config.yaml
train_examples: 184686
hop_length: 160
decoder_layers: 6
decoder_norm_position: "pre"
decoder_activation: "gelu"
decoder_qk_norm: false
decoder_parallel_block: false
decoder_drop_path: 0.05
beta2: 0.999
max_steps: 2800
Rows from block 4 of the audio encoder of a small audio captioner, named by matrix and row number. Rows with one number belong to one channel. Each number is 128 + 32 x the weight over its row's rms, rounded and kept within 0 to 255. All counts start at 0. Numbers have three digits each.
After each channel's rows are labels from the 100 clips, of 14976, where the channel reaches its highest value: "strongest on" is what is common among them. Only what is clearly more common there than usual is listed. The data: single notes of musical instruments (NSynth). In brackets: how many of the 100, against the usual share in percent.
# convs0: expand pointwise conv (encoder.blocks.4.convs.0.weight, 96x32x1x1), inputs 0-31
# convs1: depthwise 5x5 conv, stride 2 (encoder.blocks.4.convs.1.weight, 96x1x5x5), a 5x5 kernel
# convs2: project pointwise conv (encoder.blocks.4.convs.2.weight, 48x96x1x1, transposed), outputs 0-47

convs0.0:197118096132142109135105113063105118163108142125141147184135176114172156140100095194162129082114
convs1.0:101106170142105090137162099147182165190108178132147121084079100114137117157
convs2.0:124129165127135107134167097087145114124098131199166102134148067079142175185099084151164154158145159125146099108134086159075184145153115141084092
strongest on: octave 7 (67 vs 7.9); pitch class G# (41 vs 8.2); note: G#7 (32 vs 0.7); instrument family: mallet (29 vs 10.8)

convs0.76:141102112176124066161147115090087131153126160134170137119126102071144180140098065103078152137167
convs1.76:123133093086102123144147114112122177154163137080096120122061155145192184144
convs2.76:077103181191121138143109130127138128082132070109103141136102110135091189178064107138092064119109095187152131162108134127099118109126158158074126
strongest on: pitch class B (43 vs 8.6); octave 4 (43 vs 17.2); note: B4 (42 vs 1.4)

convs0.62:183132096152114155080127113151165156151193123054139082104117174112120140085111179127091113126129
convs1.62:137138163100168126186120132155165135128179173117162187143190126134113079114
convs2.62:175115114154150160090157082137151161092179127222132154141100095163095166116080123124151107123165122137157137095155083064106119115167146086095121
strongest on: octave 3 (42 vs 17)

convs0.65:129146069128099108119181108127131128131122060117123122157135082037130113114144060089112136149156
convs1.65:147157190156130103159173152153101148115158106122162194106152152163181154150
convs2.65:166137154167171117107162173095143176152089122169163124170120080089147169138095125109133143207157107123158126077122144110149191092097135097149085
strongest on: octave 7 (53 vs 7.9); pitch class A (44 vs 8.7); note: A7 (31 vs 0.6)

convs0.66:168125133128124132173115108124137102162101198170150151180135107129149126118058086182095188139131
convs1.66:160160116160092090113143105065089100172158080146152144189165117139113131148
convs2.66:085120150122140104121157140123067115123133163094148160105096100096118148137130139109168197131180068112069122191144146105173129115077068097140169
strongest on: octave 6 (44 vs 11.7)

convs0.4:069134078105164091123065122137111076063117144098145135121109127070163167129131123099144096123173
convs1.4:099143155137150106140165152152125102175183201170121125141172086079107117115
convs2.4:120091134100184098162122141116142133100140150112146133204055137120147160150088178148136114096112132171117070166123072170125136093149063164160120
strongest on: octave 7 (36 vs 7.9)

convs0.72:125103136150146140096135073119209135156070154129130122147070091145115097166097174159147129128071
convs1.72:123198168144094192150131166095132112138152126104069116085125096103118145167
convs2.72:124127183140095105135199092092165077136175079123140150170111105102091162116085153159173146192156134137091066140115139121117152143165127176106129
strongest on: organ (38 vs 11.8)

convs0.49:150118068091193090118075174131154094140137171184167131119162119113145138145147126145110099178167
convs1.49:149102108117145150116144138099117103149150145105092105073150056082088057119
convs2.49:111190104137122066149122097180087149087119115094126171067107142170192113160162125138135152133148142087195096128151158150132160097120140100138072
strongest on: octave 6 (40 vs 11.7); octave 7 (27 vs 7.9)

convs0.14:082161114117138107153073132112127072084062165124114192123167115106145085139085129119169099144108
convs1.14:135099106091155075075167156110122069151162153158161164177154100101142124129
convs2.14:116137119162152164070163157059121093058115106133117127164100095162124138140108228134153139150120157165090126129134100147149116135069104109162165
strongest on: guitar (36 vs 13.1); octave 7 (29 vs 7.9)

convs0.52:164081104152129162123160131153159160097161115126136126232150095120123102138150124142084188164142
convs1.52:131097093133099108123154121132140144096063130055096061099123122158160171147
convs2.52:176195180137152143162106136166133139147129194108131119116098172130122120105183138201190143138101132138178134166135096162153160169135129151149076
strongest on: octave 6 (45 vs 11.7); octave 7 (31 vs 7.9); pitch class F (31 vs 8.1); note: A#6 (31 vs 0.8)

convs0.77:125112126178172101138096079133111136086148184165196129167141147125116147147127181163134198117129
convs1.77:103104149071166078076113147168152111130094142096072137085127168114166120143
convs2.77:185166105127176146230133102142134157062124132131105142163140130161190165152134142142159104148136140124137163088121081152128159123153153098140064
strongest on: octave 4 (45 vs 17.2); pitch class B (27 vs 8.6)

convs0.75:064101149100133104108087125068051101135110105109139110111161113069126153140152124069140095149111
convs1.75:073110155168156090122163177140128145147168126138168185194142114133159122096
convs2.75:128164190088107165138171157058119142114095155110152161190101092148079157113077166149115127133099152132114134081145121129138131086120091183144186
strongest on: synthetic (67 vs 31.1); bass (46 vs 21.8); octave 7 (42 vs 7.9)

convs0.28:166120092173140155128181118114155171112163113166157132100190145141131155093104137184077125071154
convs1.28:099091153147152061106115155146091114128153153095156147194165128138141192150
convs2.28:105155147063152140152141132151148107061127164162110142151092085174131092133122082175159192129158128101142086106150172074121103076101087148141153
strongest on: octave 5 (50 vs 16.2)

convs0.45:192095171115101129112124100073142185108085137166157129111123098149098085091068161132109110157101
convs1.45:164152130131142124175163174150101185166192140166112127175141168148167130144
convs2.45:112122108101101082150104081133175093121186077151123151063142143175135130146134059181161129125162136112117062106129119093074142143119138154185137
strongest on: octave 5 (64 vs 16.2); pitch class B (40 vs 8.6); note: B5 (26 vs 1.3)

convs0.92:133119176180146168159125087146144149109131148154102135178109119113121221146124143160162156148064
convs1.92:130146146166168163160165191145103105110107092110123088162114115060129129076
convs2.92:090116125135104109149147081130161113120141112148073174088062151093123088095059123085153146121130055111134092178133117092092112168104123173129091
strongest on: synthetic (90 vs 31.1); bass (72 vs 21.8)

convs0.7:101212148140150110107159134162111166143096112160150125123095190106163162180148116119167087169140
convs1.7:081119118124113165175148128194118101084121121103137169181170085102113110087
convs2.7:135122155081130072059146152147159160150134141170162075122145150080166151138180108105159115192115180096122110097096127111102165160145135133082081
strongest on: source: synthetic (60 vs 31.1); octave 5 (54 vs 16.2); pitch class C# (31 vs 8.3); note: C#5 (30 vs 1.4)

convs0.95:167094158178117168127127093113088199168085183113171157141135123162110091125113120135178157101128
convs1.95:068089084118119116101088093104151143105103097171116177173183133091117127112
convs2.95:127102128209138146187143129103146157120120104129121148132133141108119168178069094154134148107202088176122164158113120085149089072093087108088138
strongest on: octave 7 (74 vs 7.9); pitch class G (39 vs 7.8); note: G7 (37 vs 0.7); note: C7 (29 vs 1)

convs0.20:163078105128148121036129165139130160135112101032113135148160103113092131132110148092103131141142
convs1.20:123128133103135150108149166187176141182183203140133126152172163102122121128
convs2.20:158094084170139169096104179156155171112145141163123115165110054140089122158120109120161104092107145102175151093186087086072101141161094133126115
strongest on: synthetic (72 vs 31.1); guitar (52 vs 13.1); octave 5 (37 vs 16.2)

convs0.41:159132080136184080155148190141129155101173100101142145123158128096121089081150088124169091101172
convs1.41:166096145115044129093112151057123123090142089114105111129133121104089120173
convs2.41:100145109178132143122062100148112077125156091165148122082186115165171126166152151098092138105142114115172114189127144129177175157097167083121168
strongest on: octave 5 (45 vs 16.2)

convs0.84:101079058166158129059149124134116180114097097119094148139086117142101073099087127140158115111107
convs1.84:203164151208185115102144128110153106120132114150096151112150147098120090129
convs2.84:077118044156138147155150103100121128163194077082104114155105128118163121124043127143159110165147141076169116115156133124107138132128129096192128
strongest on: pitch class A (39 vs 8.7); octave 6 (32 vs 11.7)

convs0.35:113117149104136165169125146098175117124110142119067138119137188175120122136095161141225087129099
convs1.35:138149096172167083084136159188124195175166158159147134124146119138105139107
convs2.35:100134141135082180155116087112134111072111122147096116120086149170147172191089128122141174169072136103118090059185096105120144129147071122137148
strongest on: synthetic (64 vs 31.1); synth lead (31 vs 3)

convs0.80:121130104170161072168083168071102119159079191122191147120122110165110160135127131132134108121165
convs1.80:149168103111119079125129136155150094126084081174162161184170085114165152108
convs2.80:106120174168124122144104121141101104075142151116118162133132093097180148163107160123140120070128096105089170175200089121174150163098060142151171
strongest on: octave 6 (35 vs 11.7)

convs0.94:126118122182145182139152159205121194106119159148190151127112150085132168120134126100152177124138
convs1.94:178121148139155160145127112157075107124110085196155196180128102131143124143
convs2.94:115121128132116109101115076131156118120189151122135195128074137139139165159091149106091168125157093162151067066122162079125138136108045100119160
strongest on: octave 5 (51 vs 16.2); pitch class G (35 vs 7.8); note: G5 (31 vs 1.2)

convs0.88:165094165170152145126124082155099194113078183138170132162133139117145098111090107149151195120144
convs1.88:119140128081091194164159161117123139142118126082114103084087158143185173150
convs2.88:148146175157171134162166148154129122131122127071112123123123125134149183150139113212205111115133126143165115158134106151128170205173133163179095
strongest on: octave 5 (74 vs 16.2); electronic (61 vs 36.4)

convs0.58:103082113067161133149108155085144072110129103180152176103129132163156144111113104073165102178141
convs1.58:109176185194119119135126188119102085161166106093127112109136120081109101101
convs2.58:115089082131162145125143154137089185124113150133136083177179180142110108159122135151134081139119142083154080164140105174152092071150079123081073
strongest on: octave 7 (40 vs 7.9); octave 6 (39 vs 11.7); guitar (34 vs 13.1)

convs0.43:094048185125147134151148125119177181087142116145116088149111097182150162134176146110101102102121
convs1.43:130070084132169090119070123151115113082154134135083100146157103161077168126
convs2.43:188151137106166111116107149163066120073116122083130174131122136167112140175174073159179168130149110169136139106160119135164162088137124182101180
strongest on: acoustic (60 vs 32.5); octave 5 (40 vs 16.2)

convs0.18:143185174135129168081111118106141125169192109055163111147146112114100119111130166109096162149178
convs1.18:167135101154088116163113121140137163178138133194176146178164161156156166107
convs2.18:171141131142157140126141100152181127092126126141149169123117107123132167183114093187166179130131161084133097048164161069070154123142084160145137
strongest on: octave 3 (72 vs 17); electronic (65 vs 36.4); organ (36 vs 11.8)

convs0.12:186159155132149134113120157147164145136097153136172120205132143126171170134133138197133153197114
convs1.12:169175196212169115128126161112146117119115111124103139120098140168122176129
convs2.12:126159084134092081155126106123120093144167161111126161092073097105158141147091161139166157170157088083093085149191107119166146174164120163173090
strongest on: synthetic (60 vs 31.1); octave 6 (45 vs 11.7); pitch class: A# (31 vs 8.7); octave 7 (30 vs 7.9)

convs0.11:141151108085155127136100077192135103180175060108109098130107145121160166179166130161107143150124
convs1.11:094119100156102124145126105107129078079081069166107141173158154144155186141
convs2.11:092146108150161161137124091056133111098129162147099129146213083153125088129153184112161089109076153107146194153182100162100135127125143121105136
strongest on: octave 3 (89 vs 17); pitch class C# (63 vs 8.3); note: C#3 (62 vs 1.4)

convs0.82:080098108093134090120142128163120128121157065124119079114135138110138114113155138046080047118117
convs1.82:103089165127165118080154147128101088143107134099154106160176142082074085084
convs2.82:106085087091130091159155133137074152092082103061121102183138148165190158125124141147100145099111171161114083145129103173163164141137084130180140
strongest on: octave 7 (41 vs 7.9); octave 6 (36 vs 11.7); mallet (31 vs 10.8); pitch class E (30 vs 8.2)

convs0.83:119111073114145115130118177120103045079112121100143121134137189079108149084178088116101105141113
convs1.83:121101123143154057074083086116150147103136129165161125169178125123144186112
convs2.83:173089196094095123117158166109144138128132071151118082150090111159154080140119097112176160083082129074107113158167145139117130131205100160117121
strongest on: guitar (39 vs 13.1); octave 7 (34 vs 7.9); pitch class B (32 vs 8.6)

convs0.70:149082114078105087166172102138153135123063110164085159105092117116138126128181076142103074146127
convs1.70:134158088141081135156139135087144094065109061136138096117157070095139156146
convs2.70:108074096163118140132072136133100151169150154128073144105138111150159076085170110132130168107073058147165189125107086103091127111164125082124117
strongest on: pitch class B (26 vs 8.6)

convs0.74:096132113084104140158088105125053084059104159111111160102103154147150152095080100119164101125100
convs1.74:130150104088143149179090100153117156090074131081127079120182117084085123137
convs2.74:145197066164127125112062088115138109110176134160119166117121122171163095123170101084112112070125127096153133121126143060091130080127139118121188
strongest on: synthetic (66 vs 31.1); synth lead (25 vs 3)

convs0.59:148168164161142155140140081140091223123143170109127127168121136106140071137134164160093139142179
convs1.59:109084112121096116147121089145122111109096061130176193186166122140108091141
convs2.59:134121121117151092117185110127169159121135105169179189093129145079113165171082133163125166110197111176102120096099143101126087121100100128066165
strongest on: keyboard (45 vs 15.5); octave 5 (36 vs 16.2); octave 7 (33 vs 7.9)

convs0.1:095165157188141081112181114161170151189190146148127150157141134117129107135127095137130183113171
convs1.1:089104097166132124139145192124094134189186141105162180121122171135164121113
convs2.1:097133151158158164147143114145148170102100174163134134130095106087174121170140071181185183140077143121172084117162134134144193119091109112104163
strongest on: octave 5 (47 vs 16.2); pitch class G (41 vs 7.8); note: G5 (32 vs 1.2)

convs0.53:145101093128126179140046117167167126181138125152169085113086109105139108146117171184124084120135
convs1.53:130158161107132146133119122148097113160147126135203205150206140141122156149
convs2.53:101167130119168161135166055119146141087117171174138168157127062151076148144138163159160117121096128107147148164138049123067088115105129120120153
strongest on: octave 3 (85 vs 17); organ (50 vs 11.8); pitch class: D (43 vs 8.4); note: D3 (40 vs 1.3)

convs0.48:118137154122151173164149133154102093114115033122138133063101132073093135133155123079120088097143
convs1.48:136153149091163172175157168174172114157162180118129107081098166133121143159
convs2.48:124160064121080112144105121153175149117118208074156180136145110077084104155127079122080085106156120135106093138141165092112138066136140133151143
strongest on: pitch class C# (34 vs 8.3); octave 6 (32 vs 11.7); octave 7 (25 vs 7.9)

convs0.40:132107132140081119121151056163150134146040113130135146118086076147139160166165104148102130079100
convs1.40:131168096121157135149146164124110172143093126140210145107129178186118113079
convs2.40:124201111146146097136059161151093106127121147139160142081121134140167155169157130121169196105095094125186141128099118095174164109069115082115148
strongest on: synthetic (63 vs 31.1)

convs0.29:127123142160158165141201144114141137082108193152185158172147152155150077104105126151166160154122
convs1.29:121109122118143128107113112141062086106114124119087121101129081077074053096
convs2.29:125196076171121168088042125089137138145112129163107113132143149138100058095153166076127107126120128118147166161115122144166101074150163084132140
strongest on: acoustic (60 vs 32.5); octave 4 (43 vs 17.2); reed (31 vs 4.3)