{
  "n_mels": 64,
  "decoder_norm_position": "pre",
  "init": "torch_default"
}
Rows from block 13 of the audio encoder, named by matrix and row number. Rows with one number belong to one channel. Each number is 128 + 24 x the weight over the matrix's rms, rounded and kept within 0 to 255. All counts start at 0.
# convs0: expand pointwise conv (encoder.blocks.13.convs.0.weight, 144x48x1x1), inputs 0-47
# convs1: depthwise 5x5 conv, stride 2 (encoder.blocks.13.convs.1.weight, 144x1x5x5), a 5x5 kernel
# convs2: project pointwise conv (encoder.blocks.13.convs.2.weight, 72x144x1x1, transposed), outputs 0-71
convs0.77 [120 154 135 139 118 161  92 118 112 126 121 104 117 112 121 163  91 123 139 132 125 126  73 133  78 140 142  74 140 102 111  53 124 111 113 161 111 133  94 144  98 118 120 140 132 107 121 140]
convs1.77 [ 76 116 106  91 105  83 112 110 134 115 114 131 108  88 100 118 142 146 138 136 126 145 105 165 133]
convs2.77 [170 146 138 140 144 166 100 139  72  96 141 103 173 130 137 142 102 157  99 150 128 130 179 118 141 115 142 116 124 144  98 120 150 148 111 126 137 137  90 106 162 107 157 130 126 154 120 143  98 117 105 144 147 106 143  93 109 119 127 113 117 135 122 136 101  90 115 106 149 101 122 129]
convs0.78 [178 141 130 117  83 119 123 111 136  86 159 136 124 166 106 121  80 122 101 145 137 134 107 109  86 148 139  92 158 110 143 131 130 121 128 152 172 100 126  92 151 118  87 185 128 113 130 150]
convs1.78 [ 81  82 132 114 145 159 158 160 129 154  85  82 124 157 105  91  86 135 109 138 108 134 109 129 127]
convs2.78 [135 129  96 102 155 117 127 123 162 136 119 122 120 109 117 167 122 110 176 133 117 124 108 142 102 139 131 156 133 152 132 145 144 127 125 120 134 124 130 158 103 132 158 143 117 131 185 130 169 145 107 124 186 115 143 119 137 149 130  89 127 161 139 159 126 126 131 158 168 135 162 129]
convs0.79 [128 161 118 133 113  72 105 165 151 137 159  93 146 150 110 124 168 158 142  94 151 101 129 168 159 149 117 138 160 135 127 131 117 135 142 104 166 121  95 106 111 134 140 108 101 116 150 140]
convs1.79 [149 180 159 118 124 137 141 179 155 117 132 149 169 147 129 105 154 155 119 158 132  80 131 138 128]
convs2.79 [139 152 142 127  82 146 140 137 145 145 129 150 139 114 113 143 146 115 155 126 163  99 144 121 123  92  87 134  91 133 128 106 108 136 166 154 146 123 100 101 121 118 117 107 141 168 106 116 147 142 121 134 128 117 131  89 121 140 148 116 141 134 102 123 115  99 128 146 141 149 136 121]
convs0.80 [125  92 110 119 101 150 118 128 126 122 147 131 131 113 159  99 147 135 166 156 133 122  83 106 113 146 145 131  84 120 178 156 142 131 111 158 133  95 196 154 174 124 129 136 141 110 126 113]
convs1.80 [163 121 154 137 155 129 102  92  77 164  84 114 114 127 114 154 113  91 120 150 114  94 101 146 107]
convs2.80 [ 81 117 104 150 105 127 113 146 132 114 123 160 146  93 123 133 113 106 156 135 142 130 102 126 137 137  85 113 119 115 107 124 143 196 158 129 163 139 107 115 178 112 124 139 121 176 135 129 166 109 150 118 148 131 127 105 131 126 114 133 124 142 148 125 148 133 168 164 127 113  98 154]
convs0.81 [ 87 118  97 107 111 112 118 117 122 143 137  84 160 165  96 150 110 156  85 133 135 123 147 118 101 110 128  85 138 101 122 126 105  80 152 127 157 124 107 134 100 123 124  71 157 105 120  91]
convs1.81 [106 142 128 117 134 132 152 141 156 147 101 145 161 137 148 122 131 149 176 165 137 130 162 153 132]
convs2.81 [103 177 158 114 113  96 132 102 123 170  88 134  93 113 124 151 141 126 110 127 113 110  82 113  97 103 100 115  96 114 128 156 117 126 135  97 152 108 143 162 103 168 132 117 138 122 115 146 141 131 108  92 158 132  96 135 110 172 159 129 124 144 147 135 117 150 123 127 161 172 135 142]
convs0.82 [144 106 131  93 117 151 149 124 168 121 120 150 123 137 159 117 104 114 126 180 113  87 139 102 113 119 140 145  83  97 156 131 135 127  79 156 102 105 130 152 133 124 135 120 156 146 100 132]
convs1.82 [120 180 156 159 139 153 176 125 154 113 172 141 145 132 140 120 151 133 154 126 162 138 137 154 116]
convs2.82 [155 111 147 125 143 131 124 106 107 118 153  80 134 153 168 101 138 161 105 151 114 123 176 122 130 131 140 133 142 105 129 116 189  90 112  97 115 133 101 111 163 107 113 129  91 109 100  97  99 131 160 156 137 111 161 138 119  99 144 128 151 110 137 113 137 153 145  95 116 107 143 125]
convs0.83 [141 151 152 159 132 135 129 143 111 168 156 133 123 160 140 107 165 116 162 169 126 144 139 117 166 146 118 196 153 126  72 137 161 108 142 126 159 136  88 130  82 129 128 158 123 149 146 111]
convs1.83 [102 111 104  89  96 104 121 110 145 150 152 165 153 163 150 142 137 117 135 107  95 109 127 146 135]
convs2.83 [139 168 128 113 117 157 111 119 112 119 110 106 119 123 147 120  89 101 168 104 173 109 132 167 143 141 145 154 162 123 130 121 161 114 128 137 113 120 119 142 127 118 118 130 123 138 157 128 156 168 164 138 163 107 149 177 128 113 101  82 115 137 151 130 118 118 141 174 145 134 161 149]
convs0.84 [132 121 100 105 123 135 109 107  93 140 147 119 125 128 119 133 114 114 103 146 155 108 153  90  76 123 119  93  97  89 128 135  96 164 111 138 151 103 150 150 112 113 163 126 192  88 148  97]
convs1.84 [175 137 119 139 136 197 116 137 147 113 170 110 132 125 114 165 150 120 122 139 125 100 111 109 141]
convs2.84 [135  75 112 106 165 116 127 146  75  92 123  92 165 138 104 134  97 133 103 138  92 124  84  70  98  94 121  83 100 126 102 142  71 123 145  85 168 140 125 112 117  83 165  99 195 130 154 150 194 122 119  91 137 133  83  94  89  95 141 133  98  84 134 141 113 115 141 189 176 147 110 122]
convs0.85 [140 107  98 133 139 154 116 121 109 130 174 146 144 191 113 157 126 136 102 151 137 126 162 117 124 127 106 115 124 134 104 146 146 145 168 110 121 149 113  93  68 105 145 166 129  92 147 114]
convs1.85 [ 95 108 107 137 128 127  98  83  93 105 108  87 138 128 131 117 119  89  98 106 130 114 103 142  91]
convs2.85 [155 148 140  92 214 118 117  48 129 161  97 135 135 158 158 158 134  99 137  44 136 101  94 115 129 118 187 133 146 152 159 122 167  97 168 133  99 128 147 176 132 112  65 110 116 113 127 140 174 147 152 171 159 146 101 156 124 127 132  58 140 189 205 102 148 151 128 170 125 160 233 148]
convs0.86 [142  90 148 108 125 119  80 119 103  97 141 110 172 117 116 118 107  88 135 119 161 153 120  75 138 145 147 114 152 158 104 111 103 130 112 171 140 114 141 139 110  57 118 162 126 115  82 136]
convs1.86 [127 159 158 143 141 133 119 116 125 161 121 156 147 157 165 133 156 124 124 108 141 104 105  78 102]
convs2.86 [116 158 124  84 121  81 142 144 135 159  77 154 167 115 154 120  96 102  94  87 128 101 130 173 100 123 161 101 175 123 147 124  93 112 163 103 128 130 192 152 103 113 116 102 167 139 120  87 155 127 123 103 112 120 121 132 110 124 106 113 139 124 120 103 192 127  97 119 105 147 153 124]
convs0.87 [136 140 124  97 132 139 141 129 136 124 137 163  95 121 151 123 148 126 154 174 157 140 109 120 126 104 152 101 104 121 193 155 119 162 100 170  97  99 192 147 113 112  85 125 126 126  90 130]
convs1.87 [109 141 121 118 131 166 128 152 166 180 122 114 124 131 144 139 139 176 149 158 125 151 116  71  99]
convs2.87 [154 141 125 158 128 118 114 124 147 156 134 134 123 150 122 115 117 142 108 135 112 137 152 125  90 114 121 129 104 114 132 113 143 114 110 138  86 110 147 112 105 160 112 133 145 118 116 100 114 131 114 127 138 119 124  85 158 111 136 138 142 122 141 145 114 146 116 123 114 112 147 108]
convs0.88 [124 105 100 111 105 122 115 162 138 102 133 141  80 100 126 133 129  74 167 153 132 108 143  90  93 110 153  98 111 127 132 101 130 165  82 108 119 128 144 169 126 142 120  97 122 123 150 101]
convs1.88 [137 154 150 136 104 141 114 142 110 123 122 143 149 128 141 204 157 166 134 144 123 113 106  83  84]
convs2.88 [109 148 118 143 132 176 101 119 101 139 166 101  96 130 139 145 117 158 143 116  97 165 141 123 135 136  96 138 115 110 131 156 136 125 112 110  82 154  98 118 114 116 115 154 100 128 120 129 161  89 117 118 129 150 124 115 140 124 138 108 138 139 134 137 105 156 169 111 128 127 118 125]
convs0.89 [ 82 124 139 109 121 107 137 185 118  92 138 115 180 133  97 137  90 138 122 146 102 136  97 122 162  81 130 131 154 114 118 184  98 118  99 132 151 145 107 145 117 119 146 140 148 143 119 140]
convs1.89 [152 140 160 162 145  68 119  83 129 121  84 115 121 116  89 155 120 130 129 134 112 142 129 141 151]
convs2.89 [ 91  87 134 180 122 111 105 142 150 147  99 120 132 131 161 138 101 147 100 168 124 116 139 112 118 129 108 125 129  85 100 107 128 116 143 127 134 173 128 134 133 121 129  79 103 132  92 124 115 106  95 129 127 100 160  78 116 121  95 187 121 125 147 156  99 114 137 117 113 145 123  88]
convs0.90 [125 125 137 108 105 136 128 116 122 153 157 145 113 101 153 127 119 121 120 175 133 115 141 106 107 111 162  76  88  69 123 138 131 164 117 122 111 101 124 115 119 123 103 117 183 126 134  93]
convs1.90 [127 132 113 145 164 119  87 111 127 159 131 109 114 140 150  96 103 115 127 169 112 144 112 119 146]
convs2.90 [150 172  97 148 126 108 133  80 156 148 102 112 144 137 126 140  69 159 160 138 107 127 162 179 168 158 134 118 102 114 164  94 102 170 118 173 104 135 140 113 145 170 104 118 121 109 162 103  89 177 121 146 142 156 141 126 129 148 181  90 164 145 155 168 104 101 120  94 142 104 148  84]
convs0.91 [145  90 128 147 157 137 125 112 138 158 106 160 135  83 132 116 133  90 136 150 170 170 104 112 155 117  97 120 119 139 118  78 102 154 111 157 160 141  99 132 151 155 120 126 161 137 123 143]
convs1.91 [123 144 152 134 146 111  92  81 115  73 141 119 137 118 160 151 124 113 143 145 164 152 145 170 140]
convs2.91 [171 113 122  98 139 138 112 122 174 172 114 138 112 113  99 188  99 135 134 100 115 131 107 144 133 137 103 154 119 131 152 150 117 109 148 171 118 132 162 172 146  99 124 126 106 137 152 148 130 129 110 138 166 119 172 127 129 136 157  96 123 176 132 111 106 108 150 135 146 110 107 135]
convs0.92 [143 135 127 126 146 141 169 104 112 159 109 105 145 123 176  98 113 120  83 153 136 138 122 100 127 144  72 170 146 182 120 150 151 158  96 168 141 105  80 100 128 124 156 118 117 122 164 128]
convs1.92 [119 150 101 107 131 111 115 135 115 116 145 145  92 147  93 202 176 168 149  98 110 128 158 115 123]
convs2.92 [118 125 129 140 110 171  98 107 104 163 121 111 101 138 148 149  89 123 164 120 126 126 113 133 133 135  84 133 124 119 169  60 134 138 108 134 112 140 124 133 142 124 149 111  87 128 147 133 149 146 107 181 154 127 169  92  78 163 127 100 112 136 159 137 129 172 147 144 134 181 143 116]
convs0.93 [132 109 128 163  86 152 160 118 125 123 113 143  95 130  85 129 116 196 123 150 137 123 133 115 144  86  86 148  83 136 105 163 116 186 137 113 117 137 192 126 126 125  99 123 141 120  95 172]
convs1.93 [132  95  97 103 122 129 146 101 142  81 123 111  95 130 153 133 180 140 177 160 143 107 133 157 146]
convs2.93 [ 85  95 126 152  90 125 103 174 101 130  86 122 134 132 147 115  52 141 104 123 147  83 117 172  84  98 139  91  92 103 122 114 130 133 133 143 140 126 134 127 134 134 140 130 129 160 103  63 103  96 124 131 152 132 142  61 113 105 128 124 108 104 136 118 137 131  88 155  95 111 127 147]
convs0.94 [127 158 131 125 173  98 152 148 113 122  84 160 145 138 117 128 124 145 113 130 164 161 127 147 127 131 118 121 134 133 144 163 120 127 145 146 131 121 138 165 161 113 141 102 150 133  92 110]
convs1.94 [113  99  96 129 136 148 119 116  95  67 142 149 126  78 118  98 142 131 152 135 123 117 112 147 108]
convs2.94 [133 125 144 143 112 130 107 115 143 128 127 124 113 129 121 121 117 140 145 131 143 124 138 122 138 129 139 129 122 110 131 140 135 120 124  97 142 110 145 137 145 135 125 124 120 137 108 109 133 142 102 136 132 138 115 125 147 137 140 119 123 131 144 143 148 156 124 156 123 144 111 143]
convs0.95 [120  76 166  93 117  92 104 155 125 123 144 122 122 106  80 167 140  98 110 143 122 160 129 158 128 137  92 143 123 102 135  89 164 134 132 134 116  83  86 139 100 168 153 153 163 116  87 101]
convs1.95 [133 149 111 102 152 133 132 126 152 150 124  93 106  95 114  98 121  92 120 106 186 177 153 167 129]
convs2.95 [103  83 109 159 165 140  65 143  79  99 109 126 176  92 128 108  98 181  71 132 140  96 118  96 140 158 132  77  77 119 117 134 131 137 123 146  68 145 113 129 140 165 143 173 165 160 106 121 113 139 115 125 145 118 104 132 154  59 133 174 119 117 144 139  60 120 118 135 108  84 112  98]
convs0.96 [128  77 126 152 149 126 150 144 160 180 126 142 152 165 116 119 152 120 139 134 126 131 149 114 143 131  94 155 164 182 107 149 130 125 140 172 125 112 144  86 101 102 120 137  98 141 112 120]
convs1.96 [104 110 103  85 135  78  83 105 131 120  99 115 124 108 113  84 110  84 110 108 118 106 138 107 144]
convs2.96 [ 94 172 124 109 139 117 176 108 165 172  62 115  97 143 114 160 142  88  92  98  98  38  36 127  50  58 163 110  63 157 129 170  88  83 162 116 150  87 172 161 128 155 139 121 171  93 162 134 137 103 108 105 162 163 136  77  75 198 121 100 109 146 193 167 120 117 160 147 128 193 162  99]
convs0.97 [128  81 154 166 138 152 155 112 118 131 105 138  98  93 123 136 127 101 149 140 139 156 171 130 147 138 134 125  96 179 110 109 115 159 112 148 114 145 112 132 125 161  86 100 132 146 116 166]
convs1.97 [ 90 128  95 111 135  98 141  98 102 145 149 167 128 139 155  94  89 117 118 124 137 117 114 143 142]
convs2.97 [101 112 119 122 136 115 129 144 137 129 146 129 133  94 133 122 110 127 122 156 117 113 131 137 109 136 105 129 124 119 121 117 142 137 128 133 101 116 144 122 151 122 159 120 144 164 117 123 137 132 115  92 150 120 148  98  99  96  81 132 119  99 129 129 129 153 137 162 141 113 114 127]